{
  "input": "log_mel",
  "encoder_rnn_width": 128,
  "encoder_bidirectional": false,
  "decoder_norm": "layernorm",
  "decoder_mlp_ratio": 4,
  "decoder_fused_qkv": false,
  "optimizer": "adamw",
  "beta1": 0.9,
  "beta2": 0.98,
  "batch_size": 128,
  "weight_decay": 0.4
}
Rows from block 3 of the text decoder, named by matrix and row number. Rows with one number belong to one attention dimension. Each number is 128 + 32 x the weight over its row's rms, rounded and kept within 0 to 255. All counts start at 0. After the name is the row's rms in percent of the matrix's.
# v: attention value (decoder.blocks.3.attn.v.weight, 192x192), inputs 0-191
# proj: attention output (decoder.blocks.3.attn.proj.weight, 192x192, transposed), outputs 0-191
v.154 087 [148 145  97 115 145 117 135 155  67 140 114 107  68 126 144 137 148  92 102 152 118 119 177 104  82 144 118 120  79 150 143 128 194 159  76 125 115 136 128 134  52  91  87 184 104  60 147 122 162 131 165 136 183 156 149 213 139  63 118 114 166  92 162 121 105 166  88 136 126 110 132 120 114 106 141 132 148  75  87  97 187 174 130 180 141 109 156 142 132  98 167 134  67  51 122 101  76 182 142 107 182 127 157 106 128 166 167 166 167 109  99 101 184 133 125 134 126  72  94 106 177  33 176 100  91  67 125  97 127 172 131 120 145 142 108  97 114  75 125 145 123 122 126 120 169 134 149 118 101 182 164  90 145 125 111  65 144 173 122 156 131  97  97  84 159 146 106 136 124 117 144 120 135 142 103 110 101  65 114 122 137 140 140 180 153 106 139 132 114 156 186 141]
proj.154 090 [124 122 130 124  69 150 117  87 138  88 142 109 171 145  48  95 188  92  71  55 171 194 115 124 156 121 115 194 116 145 162 158 111 135 122 150 157 139 133 142 152 126 177 158  95 164 151  61 134 149  63 148  94 126 212  61  99 166  85 134 106 147 118 137 135  85 118 115 148 186 139  68 121 164 102 113 124 173  94 160 112 137 167 112 110 147 121  94 134 122 130 116 165 128 142 137 174 147 108 140  63 117 126 102 159 109 132 127 110 123 119 155  95 136 175 148  79 144 152 141 126 136 170 113  40 169 135 164  91 130 129  91 134  72  78 127  70 129 212  90 121 124 158 137 107 194 103 132 136 143 148 116  38 110 134  62 110 103 110 112 175 125 129 158 174 105 122 148 135 120 121 156 176 108 131 137 130 145 152 113 160 145 153 142 111 115 166  82 152  96 132 167]
v.155 083 [ 87 135 162 152 138  37 108  99  62 134 119 126 153 154  28 127 143 109 163 140 156 126 168 193 122  63  70 140 118 118 164 128 159  94 142 122 152 124 154  85 134 139 155 110 149 138  92 150 148 142 158 137  71  54 121 172 117  70 106  94 134 119 184 133 115 114 129 133 163 163 180 143 124  94  30 120 147 106 148 108 148 130 142 121 132  79 100 108 151 148 117 117  98 119 136  89 106 133 143 101 169 126 105 141 133 110 131 104  66 114 164 147 166 114 204 106 157 169 147 136 162 147 150 110  69 112 196 141  87 108 101 141 149 106  99 145 182 145 107 115 119 118 147 144 140 139 116 188 105 150 117 132 174 174  74 148  96 131 153  98 118 172 109  78  88 105 127 196  79 191 172 127 151 107 148 161  91 149 110  80 137 153 182 119  93 161 166 156 102 108 145 156]
proj.155 085 [144 139 128 160 118 123 148 152 127 139  77 110 115 153 112 150 207  97 146 105  94 126 150  64 167 105 137  59 109 116  61  77 124 130 116 146 176 121  82  59 119 144  52 128 128 105 115 106  69 144 156 124  68 162 114 138 126 135 172 144 141 141  84 161 165 180 174 186  90  90 158 108 218 164 160 114 119 157  79 130 112 172 134 107 162 163 128 141 154 103  77 119 177 122 110 115 152 157 136 100 148 133 182 142 138 137  93 103 133 101 127  70 105 123  81 166 146 136 122 126 177 106  93 102 191 120 124 149 120 152 123 101 138 119 153 175 112  80 170 149 135 108 175 108 167 109  86 127 128  76 116 127 109  74 138 176 108 119 108 141  81  54 153 108 147 161 159  88 146  80 123 118 119 158 122 161 153 139 149 206 140 153 113  76 129 129  72 140 154 141 112 196]
v.156 088 [109 119 169 168 137 123  66 112 127  97 139 143 123 140 197  76 163 142 165 216  85 146 105 158 180 104 161  98  77 172 137 129 101 161 131  82 114 130 130 106 175 157 114 150 117 167 160 122 176 102 148 107 129 171 129  85 104 120 148 118  96 134 119 148 154 126 125 102 135  53 115 144 134  75 179 113  82 164 131 111  31 113 150 106 116 155 123  91 172 147  71 153 130  96  54 129 156  99 148 119 130 147 106 160 111 134  84  82  84 143 161 202  80  93 174  82  93 137 123 159 157  84 139 113 156  99 137 178  97 131 157  85  84 116 165 144  92 118  78 132 157 125 114 129 129 137 115 202 123 108 130  99 169 144 154 145 161 126 119 114 163 155 202 158 106 158 122 119  84 178 141  89 143  83 164  99 153 130 113 123 139 144 164 113 136 153  63 149  86 154  72 132]
proj.156 088 [ 80 172  90 141 135 139 144 148 106 177 103 110 124 139 103 167  61 123  95 149 170  95 193 129 119 130 116 158 136 130  66 105 102 156 121  70 158 131  94 120  97 104 111 101 164 114 103 131 102  60 141 147 172 128  64 147 138 137 134 194 138 134 117 160  95 149 104 138 154 123 113 148 122 118 124 130 133  71 136 149 151  76 112 129 132 107 173 132  61 130 156 106 183 127 190 148  82 119 125 140 101 154 128 127 102 154 137 169 121 136 195 149 213 109 119 136 171 180 155 103  70 108  51 119 115  72 186 150 133  85 115 138 137  95 130 199 158 137 115 151 110 188 166 152 164  68 160  47 107  68  80 162 142 125  87 141 139  85 202 174 117 159 110  98 140 151 105 182 165 103 120 145 127 115 118 127 142 140 145 167 104 116  83 142 122 100  90 115 130  84 108 126]
v.157 110 [141 122 145 106 146 119 116 118 127  79  64 157 138  39 195 179 149 105 102 171 109 124 124 206 106  79 149 163  67  85 134 150  90 130 115 121 143 143 143 118 117 103 148 195 192 134 118 106 152 107 100 121 171 185 163 139 116 119 155 106 129  68 120 141 136 145  98 146  72  99  82 125 159 163 178 117 113 143 166 137 121 164  92 192 103 130 196 121 146 175 147 110 128  91 117  56 129 121 161 116 121 148 107 115 108 146 136 170 172 124 200 168 148 146 141 116 165  97 116 159 170 107 116 191 141 103  69 151 125  65 149 111 126  92 147 166 122  51 146 125 119  42 109  99 114 168 120 100 121 148 132 136 164  93 139 159 161 147 172 113 166 105 114 146 125  88 156  94 118 184  93  85 175  98 127 164 133 128  90  87 135 143  75 143 123 148 102  99 106 117 130 102]
proj.157 109 [ 81  84 114  99  55 126 142 138  87 135 108 116 166 189  95 122 138 176  84  80  94 123 150  93 101 181 116 134 191 138 138 139 123 161 140 129  99 130  83 105 140 145 155 101 105 190 174 165 197 114 121 111 151 133  94 121 106  96  90 137 165 175  88 110 120 159  74 143 198 115 159 114 203 105 145 136 167 120 148 120  80 115 176 150  70 151 120 109  98  83 133 160 136 179 167 109 158 146 121  98 108 113 170 110 107 131 164 162 100 130 129 174 116  47 114 155  97 190 166  83 119 172 100  72 117  85 142  87 165 115 178 138 177  85 108 138 141 159 149 136 119 150  98 121 137 124 141 128 169  77 140 110  68 104 127  82 127  75 112 201 185 137 110 133 113 121  66 158 142 112 101 137 115 127 122 153  94 103 160 133 157 128 161 147  80 180 140 123  81 154 118 107]
v.158 093 [124 136 112 164  85 117 127 164 140  94 100 141 142 121  88 131  65 224  95 123 125 108  58 154 144 147 161 114 115 100  88 134  73 115 104 135 137 122  88 106 202 149 180  97 136 206  78 151 105 153 168 159  90 138 140 126 143 107 153 123  89 130 119 101  68 121 144 123  87 114  89 211 111 104  97 144 142 132 140 145  77  63 127 113 112 176  88  69 158 130 154 107 191 116 145 133 143  83  43 146  74 123  65 166 102 131 100  89 140 189 128 121 130 103 105 111 143 163 156 149 107 178 148 122 142 218  73 102 159 161 136 124 123 115 136 111 147 196 168  80 129 112 182  99 153 125 146 103 161  83 165 126 138 173 180 123 140 106 146 125 145 115 119 126 108 163  98 172 186 118 116 100 122 102 145 138 144 144 142  90 129 103 108 115 155 130 134  79 115 123  92 147]
proj.158 097 [133 138 149 140 193  94 142 180 163 154 128 162  56  79 159 130  79 116 166 163  96 116  99 111 155 139 158  57 167 139 114 134 129 118 159  78 112 124 106 103  69 157 100 163 111 170 138 150 119  94 154 132 149  99  93 130 144  73 123 160 157  91 124 133 104 148 128 103 122  80 122 157 177  79 170 162  90 118 158 145 129 165  94 144 108 119 148 144 117 115 126 129  89 151 123 180  74 128 157  77 166 157 156 145 122 103  70 126 125 108 126  69 116 128  92  82 139 100 113 136 128 120 118 153 183  81 116 178 191 137 125 171 131 159 166 135 141 122  50 107 127 124 113 126 177  69 170 114 131 126  73 158 210 104  92 155 179 159 183 150  63 113 155  96  87 162 156  99 111 160 109 153  94 152 136 125 166  83 130 164 172  88 146  97 161 118 153 174 124  69  92  70]
v.159 086 [122 125 154 162 148 163 156 148 163  93 145 178 146 120 142 157 175 174  56 152  66 116  59  94 168 173 104  98 145 136 110 160 121 106 124 155 103 132 119 121 119 141 109 100 140 164 165  89 128 119 148  83 104 144  97  91 151 133 108 164 120 189  93  91 129 103 130 158 122 110 106 143 111 161 177 176  90 170 172  99 107  59 173 128  56 156 121 157 166 108  99 142 106  88 118 135  94  97 142 114  69 105 123 147 145 118 100 121 166 165 106 168  87 109 109 139 116 132  58 152 129  72 181 134 171 125 125 162  99 153 137 133  59 157 139 125 148 115 111 156 108 154 145 103 115 132 106 185 128  41 122 139  86  78 202 114 115 117 104 140 127 151 184 103 150 154 148  58 147 156  84  81 137  80 114  89 157 106 116 177 125 130 141 102 157 165  84 171 122 176 165  64]
proj.159 089 [102 185  80 117 142 121 133 110 131 147 168 139 149 115  81 153  72  84 140 182 162 138 145 172 120  83 147 169 137 115 143 155 182 116  95 108 115 120 159 158 124 120 137 125 134  96 128 126 112 111 154 173 211  84 120 121 131  84  77 161  91 118 109 103  99  98  99  81 124 138 100 126  70 118  94 119 122 105 127 143 158 150 106  98 157 104 148 110  59 181 151 173 119  89 145 104  97 107 175 192 138 131  51 134  67 160 137 146 128 128 149 142 214 149 164  97 160 140 129 126  80 140 112 145  98 117 141 131 142  91  99 183 112 107 130 161 140 123 125 119 132 149 152 160 106  92 137  57  50 152  94 120 236 160  94  72 163 128 171 135  92 140 175 107 105 162 148 183 179 139 138 181 146  85 127  89 124 145 157  89 139 116  97 170  94  87 142 164  91 125 145 152]
v.160 098 [139 104 120 118 161 155 137  85 148  90 145 186 137 129 115 127 111 177  68 122 115 147 150  75 121  88  85 138 137 182  66  99 130  55 133 115 151 114  85 113 136  98 113 144 117  81 129 140 117 147 136 200  96 137 132  98 178  94 136 131 132 186 174  88  98 164 124 143  78 137 123 122 152 138 165 169 145 154 148 190 105 133 158 126 100 158 138 200 165 123 118 100  91  69 137  84 107 146 188  82 158 136 101 136 143  83 159 161 163 107 105 111 127  44 122 189 188 162 156 158  77 120  91 122 160 165 139 117 117 162 156 138 140 124  69 142  84 111 182 159 133 122 146  69 173 160 154 128 136 111  79 214 108 129 184 109 103 113  75  91 109  99 140 138 105 123 164 134 182 106 139  79  97 169 132 104 129 122  99 139 125  97 124  97 199 169 146 154 140 107 159 141]
proj.160 102 [ 96 128 109  88  95 175 104  94 201 173 114 145 115 106 103 146 100  96  87 111  91 155 116 119 154  78 177 115 164 154 170 161  54 149 176 123 204 130 113 147 150 117 130 124 152 120 190 148 138 145 144 139 106  96  88 101 135  86 121 102 142  64  68  61 104  93  91 101 124 163  88 166 114  81  88 125  81 141  87 104 104 156 135 129 176 159 137  94 151  99 109 155 195 162 146 161 124 143 130 117 109 134 111 129 109 148 109  95  79 197 117 181  78 130 169 122 153  81 166 142 168 129 127 150 159  97 168 159 125 166  95 138 174 129 160 151 145 116  99 137  95 163 130 142 124 111 182 114 134 164 115 141 165 117 113 116  84  82  99 125 140  65 168 167 158 128 114 147 161  73  58 163 166 165 110 175 134 130 132 179 145 181 171 159 102 112 146  97  97 104  81  92]
v.161 091 [145  97 167  96 107 128 128 112 168 175 157 120  62  94 138 133  90 116 161 178 144 141 153  72 107 109 100  52 158 112 130  75 110 131 167 110 109 123  97 159  69 120 209 157 130 129 132 153 126 110  77 122 144  67 117 126 144 147 146 171 167 145 100 137 119  76 144 143 107 149 120  43 133 112 119 141 176 125 116 128  73 163 129 115 102 124 148 136  86  66 118 101 144 102 165 110 136 106  62 129 141 101 128  85 124  89 139 141 104 131 102 123 135 127 126 151 110 110 134 126 181 190 136 112  62 127 150 107 160  91 114 101 174 153  98 205 177 120 134 117 141 131 117 196 101 138 120 143 138 195 159  71 139 212  64 113 168 141 117 152  82 156 117 173 150 114 108 130 128 119 145 208 128 200 147 119 145 117 199 127 163 133  99 143 167 135  75 181 139 104 149 116]
proj.161 092 [124 178 166 118 107 137 127 143 117  79 138  84 128 125 131 120 111 158 110 132 129  91 125 142 184 133 173 108 101 125  64 149 112  84 125 137  92 112 171 135 128 131 140 129  97 183 137 185 114 135 131 164 152 135  98 182 149 119 114 100 141 134 158 130 135 150 121 194 116 139 127 195 160 126 145 121 138  65 118  64  74 123 111  85 168 169 103 162 167 122 134 146 116 124 103 158  80  91 137  95 132  79 161 180 102 116 140 107 177 179 168 154 122 134 171 111 145 160 105 167 134 138 132  77 177 153 115 123  98 154 235 158  85 118 125 126 151 181  51  22 134 182 133 117 128  88 115 141 126  94 183 107 119  81 168 145 126 136 104 173 138 101 119 200 110  78 158  85 130  92 115 117 148  99  86 116  47 109  92  80 132 109 113  87  86 158 129 140  95 140 143 156]
v.162 070 [121 110 150 116 180 159 148 161 111 167 118  96  42 104 114 118 118 129 121 138 168 124 141 104 172 144 116 125 114 159 140 121 107 161 137 142 154 128 134 164 108 142 167 113 123 135 137 182 152 132 150  66 171 100  95 133 101 144  82 114 145 136  81 179 135  54 178  90 173  75 168 175 127  56 144  66 104 101 149  77  77 114 140 161 131  87 108  93 163 111 132 107  77 152 103 147 197 158  95  95 177 150 129 130 195 133  75 143  81 103 139 100  92 100 139  28  90 116 161 117 172 180 115 118  83 140 147 143 147 143 119 104 113 162 138 139 142 133  97 145 140 134 108 139  65 151  84 131 142 161 169  78 159 191 118 160 180 152 147 101 123 136 142 184 131 190 123 149  78 138 103 187 147 128  96 105 129 135 159  85 111  88 178 100 133 149  72 103 139 146 137 139]
proj.162 078 [104 115 139 126 168 100  64 142  84  77 174  54 140 154 156 129 142 171 149 163 113 108 118 124 138 113 141 117 125 144  98 110 237 130 105 121  76  89 150 124 152 133 104 135  66 112 133 133 103  98 115 149 171 155 163 147  90  82 130 141 180 130 176 143 143 171 122 136 137 138 198 158 152 186 162 162 173 113 136 140 110  83 111 125 129 104  82 140  66 147 116 112  96  95 143 132 127 105 167 111 146 101 189 116 158 121 161 158 134  85 143 113 152 153 103  98 143 166 147 143 120 119 161 159 119 187  61 107  84  80 159 113  55 137 115 182 135 140 115  80 126 109 121 135 180 153 127 114  89  75 168 155 119 130 135 129 195 167 114 169  71 153  85 135  81  72 126  83  78 165 165 120 120  92 123  98  69 125 112 119 131 122  92 102 128 162 116  95  97 163 159 204]
v.163 080 [ 98 139 125 130  71 140 172 163 119 124 153 115 172 150 110 131 133 163 119 154 135  60 189  81 155 113 183  99  99  83 180  91  67 148 118 166 177 119  82 125 180 132 178  71 197 136 109 120 140 165 181  52 138  71 136 151 129 138 119 138 139 133 143 156 134  72 163 175 168 148 131 191 111 138 133 165 175 129 123 123 156 124 147 147 121 163 106 121  59 116 142 111 122 118  94 154 116  63 105  87  86 106 115 140 159  80 125 159  37 129 123 116 117 174 193 108 142 141 144  69 100 143 137  77 124 105 120 117 117 131 146 187  75 112 167 189 110 122 104 126  98  81 132 151 124  88 105  97 133 121 109 111 119 183 183 138 100 110  82 115 183 110 166 121 209 155 148 128 124 116 141 122 159 146  75 161 132 127 128 152 127 135 115 132 164 127  98  92 104 184 103 144]
proj.163 083 [140 132 136  94  99  98  99 126  98  86 148 125 129 123 144 170 111 110  87 161 132 125  86 161 115 138 139 102 141 150  85 175 163 125 155 130  31 102 136 161  76  65 160 180  88 117 132 137 145  92 109 185 118 140 114 143  74 102 101 157 137  90 169 111 101  87 150 113 125 143 138 113 111 155 138 113 136 117 219 126  76 177 160 140  55 152 111 135 155 118 100 105  82 110 152 120 129  87 155 186 138 148 145 163 112  98 166 172 149 154  92 136  98 136 194 144  83 185  98 198 137 136 152 165 192 203  75 186 108 130 106 108 102 138 134 106 163  89  94 147 176 138 103  92 137 169 119 136  88 191 140  96 119 132 155 103 156 140 104  98 125 168 151 113  69 162 145  96  88 136  88 123 128  78 124  92 139 129 141 129 133 204 129 144 160 111  93  58 109 158 129 153]
v.164 079 [153 135 116 178 138  58 100 114 100 120  81 130  97 159 136 160 106 112 173  79 130 160 114 139 137 158 128 101 147 106 159 123 131 159  92 112 156  86 141 103 128 174 119 145 135 168 124 154 174  99 235 127 168 110 136 108 131 114 116  49 116 119  69  55 150 232 139 108 138 108 136 149 126  72  70 111 160 120  92  72  83 101 139 146 113 146 137 106 176 145 154 153 187 120 127 139 111  99 104 172 136 134 143 136  64 117 122  84 158 153 124 130 119 129 133 116  30 100 134 147 194 113 164 140 123 134 180 115  87 119 109 156 139 127 174 136  80 111  77 141 116 159 111 138 107 137 130 163  74 152 175  60 131 161 110 124 160 158 165 145 116 139 135  77  86 186 108 148 148 128 114 155 181  48 157  90 162 101 138 176 128 142 132 167 151 122 111 105 138 107 151 115]
proj.164 086 [103 107  78 146 137 137 135 165 137 105 163 119 183 164 164 105 159 150 182 153 147  71 121 151 120 181 112 100 118  69 168  96 179 136 120 115 119 136 143  96  93 128 164  94  88 154 111  63 145 116 123 106 133 148 147 147 132 141 109 155 129 198 121 232 176 127 149 126 155  98 151 136 163 163 162 135 158 141  94 137 146  56  84 121 150  53 157 166 118 123 129 102  99 133 111 163 110 160 123 147 156 180 118  81 115  88 134 111 172 108 142 143 116 137 137 153 128 154  84 111  91 131 128 167 117 186  43 116 159 100 180  86  84 201 109 159 173 132 158 146 107  67 129 122 108 116  90 109  97  89 145 150 111 109 127 130 139 134 151 122 135 130  50 124 133  85 125 112 129 164 210 123 101 142  84 127  77 126 104 111 148 121  40  92  67 101  94 157 148  96 148 143]
v.165 092 [137 104  61 103 120 135 140 133 166 151  84 101 202 117 139 144 139 143 130 177 158 165 125  16 102 179 114 122 162 116  94  98 113 168  88  62 143 107  88 179 134  63 151 118 111 129 175 144 148 124 115 193 147 127 183 145 155 144 120 152 135 130 174 120 109 128 110  87 105 117 129 113 131 137 116 184 176 171 129  71 141 145 144 136 148 175 116 187  78  82  86 156 104 100 149 133 104 155 112  92 162 103  84 136 150 141 141 119 181 124 102  98 108  77  32  96 150 126 148 132  71 130 103 120 104 114 151 100 101 148 114 168 173 106  96 161 106 179 178 121 160  95 109 113 127 145 181 108 160 125 117 166 136  92  73  94 176 102  95 125 122 154 119 140 102 101 157  81 126 118 185 146 100 124 168 100 137 147 211 147 131 141 124 133 119 116 106 107 152 168  72 179]
proj.165 096 [184 142 151  99  72 114 159  77 106 172 107 161 122  84 117 122 132 138  73  65 116 157 102 160 198 155 175 108 142 176  98 195  84 132 172 151 136 136 127 128 140 149  79 142 200 141 114  91 119 122 120 142  87 117  69 137 159 151 122 146 156  96 102  96 136 100  96 160  92  89  99 138 118 120 104 129 126 168 104 146 150 184 106 135 137 182 121 114 150 104  90 134 147 134 153 128 169  95  86 105  95 128 136 157  84 144 139 146  69 195 111 186 115 119 180  90 103 118 142 178 110 121 103 121 151 143 170 180  96 148 110 128 119  93  92 145 157 145  47  99 119 107 126 149 169 117 158 154 128 153 159  94 122 122 115 113  61 128 148 161 183  80 132  97  83 132 158 188 184  61 101 107 163 151 113 123 148  98  57 128 111 175 135 129 107 146 181 188 147  94  77 109]
v.166 099 [141 150 208 138 140 150 119 167 118 132 173 183 176  67 107 130 117 139 103 144  84 134 130 229 116  95 123 111  83  92 147 106 113 136 137 154 121 130 129 118 124 174 129  95 190 112 107 113  70 156 120 156  49 183 120 128  66 121 135 177 127  90 108 127 125  75 108 170 103 147 117 149 148 217 148 113 131  88 144 151 177 110 127 104  98  40 144 103 141 163 172 125 126 179 107 120 126 141 143 107 118 127  88 142 148 164 103 111  80  64 130 148 128 151 164 146 156 160 120  77 125 182 158 198 161 158 127 123 160 132 143  83  84 144  95 141 163 134 113 144 114 139  96  64 114 180 103 142 189 135 102 126  80 162 120 135 101 153 171 158 159 127 111  60 128 102 164  91 121  91 117 122 154 114  50 152  63 117 143 101 122 146 101 156 129 144 141 153 132 124 160 152]
proj.166 098 [ 96 123 152  80 154 151 150 193 165 122 117 104 133 174 134 145  72 137 135 105 133 191 131  90  84  61 147 173  92 173 139 115  92 168 124 128 182 158 131 158 140 137 136  79 102 135  97 159 135 146 113 105 166 120 109 153 119 116 144 105  59 143 143 123 134 131 117  92 112 102 111  71 156 129 107 100  78  85 150 113  77 132 180 170 113 137 171 109 123 193 126  85 185  76 120  99 128 129 104 183 121  81 111 136 132 169 119 109 149  80 129 111 190  87  88 138 141  81 157 110  99  79 191  69 137  95 154 129 122  97  86 155 173 122 175  44  91 141 174 128 111 179 122 122 124 115 142 106 168  99 164 115 129 140 136 155 186 159  91  92 111 128 154 162 138 115  73 107 166 131  91 130 145 102 175 154 158 125 215 147 164 112 161 162 191 116  98 105 138 106 166  96]
v.167 094 [118 142 114 144 158 163 115 118 137 219  90 151  99 151  88 119 182 136  88 201 180 143 161  50 117 136  80 173  91 123 121 101  93 146 124 158 122 100 110 175 125  94 159  66 108 141 115 134 131 153 112 134 109  93  72 113 169 107 147 245 152 191 147 115 125 112 173 104  80 141 137 106  91 168 183 198 174 138 152 126 113 112  99 157 110 175 115 184 137  29 134  93 117 134 150 171 110 127 165  70 103 106  86 135 149 114 105 167  87 124 102 110 144  98 155 114 154 121 161 121  90 165 133  77  70 175  94 110 105 150 117 145 132 125 114 110 121 158 133 140 147  83 120 153 133 149 126 112 132  85 112 138 124 117 138 150 125 137 131 138 155 132 162 155 146 114 120  67 146 183 193 169  90 199  98 153 148 178 169 124 123 126 151 143 113 139 127 139 173 160 133 126]
proj.167 093 [149 145 163  71 132 114 115  79  80 103 149 119 106 131  89 181 109 121  94  83 135 152 108 117 150 155 215  54 162 121  78 119 113  89 169 150  80 101 137 154 143 127 106 165  89 156 138 126 138 106 118 126 154 129 108 154 133 130 130 111 172  83 144 113  80  95  98 134 135 147 129 127 131 112  91 129 177 119 140 123 106 161 141  85 119 170 147  96 141 148  73 163  67 105 138  84 110  63 172 103 138 118 213 146 143 151 133 182 184 155 121 163 108 117 181 122 133 172 148 182 156 137 190 127 126 165 130 190 106 109  89 125 157 129 193 172 121 132  69 125 126 134 132 112 142  33 121 139 125 142 135 143 125 143 174  78 107 146 101 140  69 124 172 168  35 132 132 128  83  89  89 145 134 115  66 102 111 117 106 116 166 162 141 138 140 156 151 132  96 110 156 208]
v.168 076 [143  96 170 178 131  73  55 116  90 142 163 136  33 168 109 132 110 130 186 135 141 109 121 110 123 161 135 152 129 134 132 123 132 149 118 147 162 119 138  82 108 107 105 103 171 111  92 155 118 114 197 104 138 102 106 141 107  83 141 112 108 101 140 166 152 146 134 108 174 108 101 182 142 111 143 104  93 154  95 123 146 116  96  95 174 104  94  64 114  95 176 189  66 143 141 161 145 161 164 113 145 149 171 152 105  43  95 111  60 133 125 102 114 158 117 140 120 158 166 163 169 138 159 111 103 133 141 137 145 160 111 174  94 124 151 140 167  91 114 117 114 183 134 147 130  96 106 188 145 221 154  59 128 150 194  94 109 118 137 138 139  90 138 169 118 165 111 209 115  66 114 177 112 111  68  72 150 118 143 154 135  76 100 106 121  97  92 131  85 137 150 115]
proj.168 079 [ 77 105 102 130 130 130 126 147 118  73 102  94 146 147  99 121 126 168 113 166 102  53 126 127 117 116 154 105 140  91 143 100 222 122 125 102  95 143 153 129 140 113 152 159  70 100 141  90 112 104 126 160  90 149 160 100 111 122  98 113 124 156 150 162 110 139 175 169 122 171 164  99 140 141 141 181 142  82 169  83 146 116 106 129 120  92 100 139 120 114 143 121 144 158 136 166 109 139 143 139 194 124 140  99 145 131 154 179 151  99 118 141 101 177 102 137 128 152 150  89 121  91 145 126 182 162 102  99 107  81 162 132  86 143 152 212 125  94 200  64 193 118 174 170 125 165 137 105  95  84 149 178 146 126 149 199 199 105 163 100  86 119  55 120 187 115 145  62  71 162 167 137 104  95 161 145  95 151 126 100 121 106  93 135 112  83  60  73 126 170 115 122]
v.169 096 [138 100 149 111 109  99 172 187 136 165 120 123  69  79 138 127 124 124  72 118 126 143  92 101 100  54 109  71 148 112 134  75 168 183 125  87 129 136  77 118  94 116  98 149  73 127 100 149 108 112 156 144 149 171 212 162 138 158 124 196 103 132 119 144 106 177 169 112 137 146 106 132 148 109 100 150 166 123  47 114 184 137  96 148 137 113 130 121  83  94 132 123 104 146 127 172 110 180 128 132 183 124 154 110  88 140  97 180 136 120 146 130 175 188 128 177 108 107 145 176 146 127 159 130  88 125 123  93 140 108 133 114 220 131 116 201  63  90 184 121 138 147 157  93 171 131 101  81 111  99 142  85  85 148 112  93 112 162 164  78 113 100 104 120 136 113 147 169  94  99 111 133 122  99  70 131  82 107  60 132 137 159  68 157 158 120 151 119 160 174 138 108]
proj.169 097 [115 183 154 137  66 133  99 184  99  77 187  60 190 115 167 144 125 158 178 154 129 141 137 143 126 128 137 108 175  88 150 165 124 137 117 115 228 122 133 111  81 132 189 125 103 217  95 121 152 140  85 156 168  81  67 181 114 133 143 118 195 153 167  83 121 148 106 172 100 115 164 142  70 128 116 129  83 126 138 121 127 110 109 150 115 184 114 167 144 136 136 140 127  64 114  59 173 191 115  95  99 119 146 128 136 114 144  77  75 137 155 155 155 118  82 102 136 152 107 127 106 112 119 132 172 152 109  96 109 137 153 119 122 122 133 124 174 121 120 174 114 128 128 108  62  90 144 109  79 109 176 193 147  87 147 136 146 148  82 107 103 108 151 115 148 113 116 102 115 128 182 120 181 147 144 119  79  93 109 115 136 145  52  84 134 122 136 146 149 125 115  62]
v.170 086 [150 159 119 182 135 160 113 131 122  25 137 124 118 165 114 158  90 129 200 155 154 106 125  52 130 166 138 137 116 120  79 151 165 149 104 162 131  99 202 176 107 110 176  89 137 158 168 121  95 110  63 181 135 120  89 134 114 138  96 118 172 104 142 124 131 148  91  69  60 151 151 135 128 137 149 115 113 135 142 149 124 145 150 125 180 145 120 141  99  98 175 133 149 140 114  72 140 140 124 165 107 137  89 148 167 189 113  63 163  76 172 109 101 162 183 118 128 115 108 121  94 187  95 147 160 111 103 131 165 168  76 115 109 104 126  44 173 122 168 119 177  99 116 112 132 116 174 118 148 138 105 150 116  88 138 114 171  87  72 160 169 101 133 117 148  90 149  81 122  65 147 176 148  96 157 187 137 141 145 118 139  85 123 132 109 125  79 148 158  99 113 195]
proj.170 092 [ 96  86 182 134 130 120 179  77 159 187  95 169  93 132  91 116 110 122  76  54 137 140 113 147 109 142 169 109  95 146  83 146 126 134 145 126 133 145 113 208 212 155  46 154 123 118 105 155 136 169 151 152  92 156 173 117 151 146 106  96  78 135 117 156 104  70 129 123 134 111  38  82 151 177 136 157  97  49 109 130 143 160 111 117 147 110 141  54 125 124 134 123 114 149 134 148 140 104 112 105 105 136 140  98 126 170 114 171 174 155 135 122  93  64 105 134 118 111 161 125 147  90 144 103 102 120 178 170  82 131 141 166 127  57  91 145 116 180 151  90 135 103 143 180 178 154 125 138 175 180 101  91 151 113 147 156 145 140 218 132 193  75 126 105 122 115 113 159 133 112 125 111 115 126 137 176 161 173 127 106  81  73 128 132 118 118  86 137 110 146 127 118]
v.171 110 [151 118 146 157 106 101  87  69 152  94 120 134 152  49 147 172  57 137 123 133 131 150  84  83 134 133 138  78 141  97 136 129 137  90 103 114 176 132 110 105 132 129 144 125 149 106 161 142 135 124 122 176 124  96 148  99 139  81 174 147 132 187 136 126 126 171 123  62 131 147 139 105  91  56 124 147 135 116 148 141  60 109 166 119 165 145 140  62 102  93 141 150 136 115 112  82 128 125 140  96 143  74 112 130 173 136 193 152 135 137 110  94 113 133 148  75 139 130 100 121 153 125 117 111 186  29 123 107  77 117 122 202 177 131 146  90 150 132 136 131 193 131 125 195 153 166  93 160 113 190 124 192 178 182  92  97  95 117 116 174  72 149 123 137 113 156 164 158 140  67 193  99 160 129 104 156 107 101 188 188 149 121 155 141 145 124 100 159 145 104  86 118]
proj.171 107 [102 120  93 110  66 107 159 120 139 110 175 156 140 141  45 130 127  88 122 142 172 116 143 162 123 115 126 125 128 111  56 154  84 114 167  94  92 169 106 118 132 101 152  91 157 186 158 142  99 147 148 137  94 127  84 110 143 147  82 127 106 172  95  77 188  70  78 129 130 142 119 138 169 170 139 130 115  76 124 109 144 145 148 131 186 174 137 163 156 112 122 136 115 186 149 161  78 119 103 137  93 193 132 139  66 109 144 105 135 198 182 180  86  94 175 127 157 120 105 153 190 116 182 153 204 122 176 153 145 161 142 119 107 130 136 129 164 111 119 108 120  89 180 141 111 132 146 121 119 203 149  84 124 162  69 130  94 117 117  96 175 160  83 143 122 108 124  76 161  73  97 110 120 172 147 168 112 108 133 105  61 125 121 137  66  92 105 119 169  90 139 105]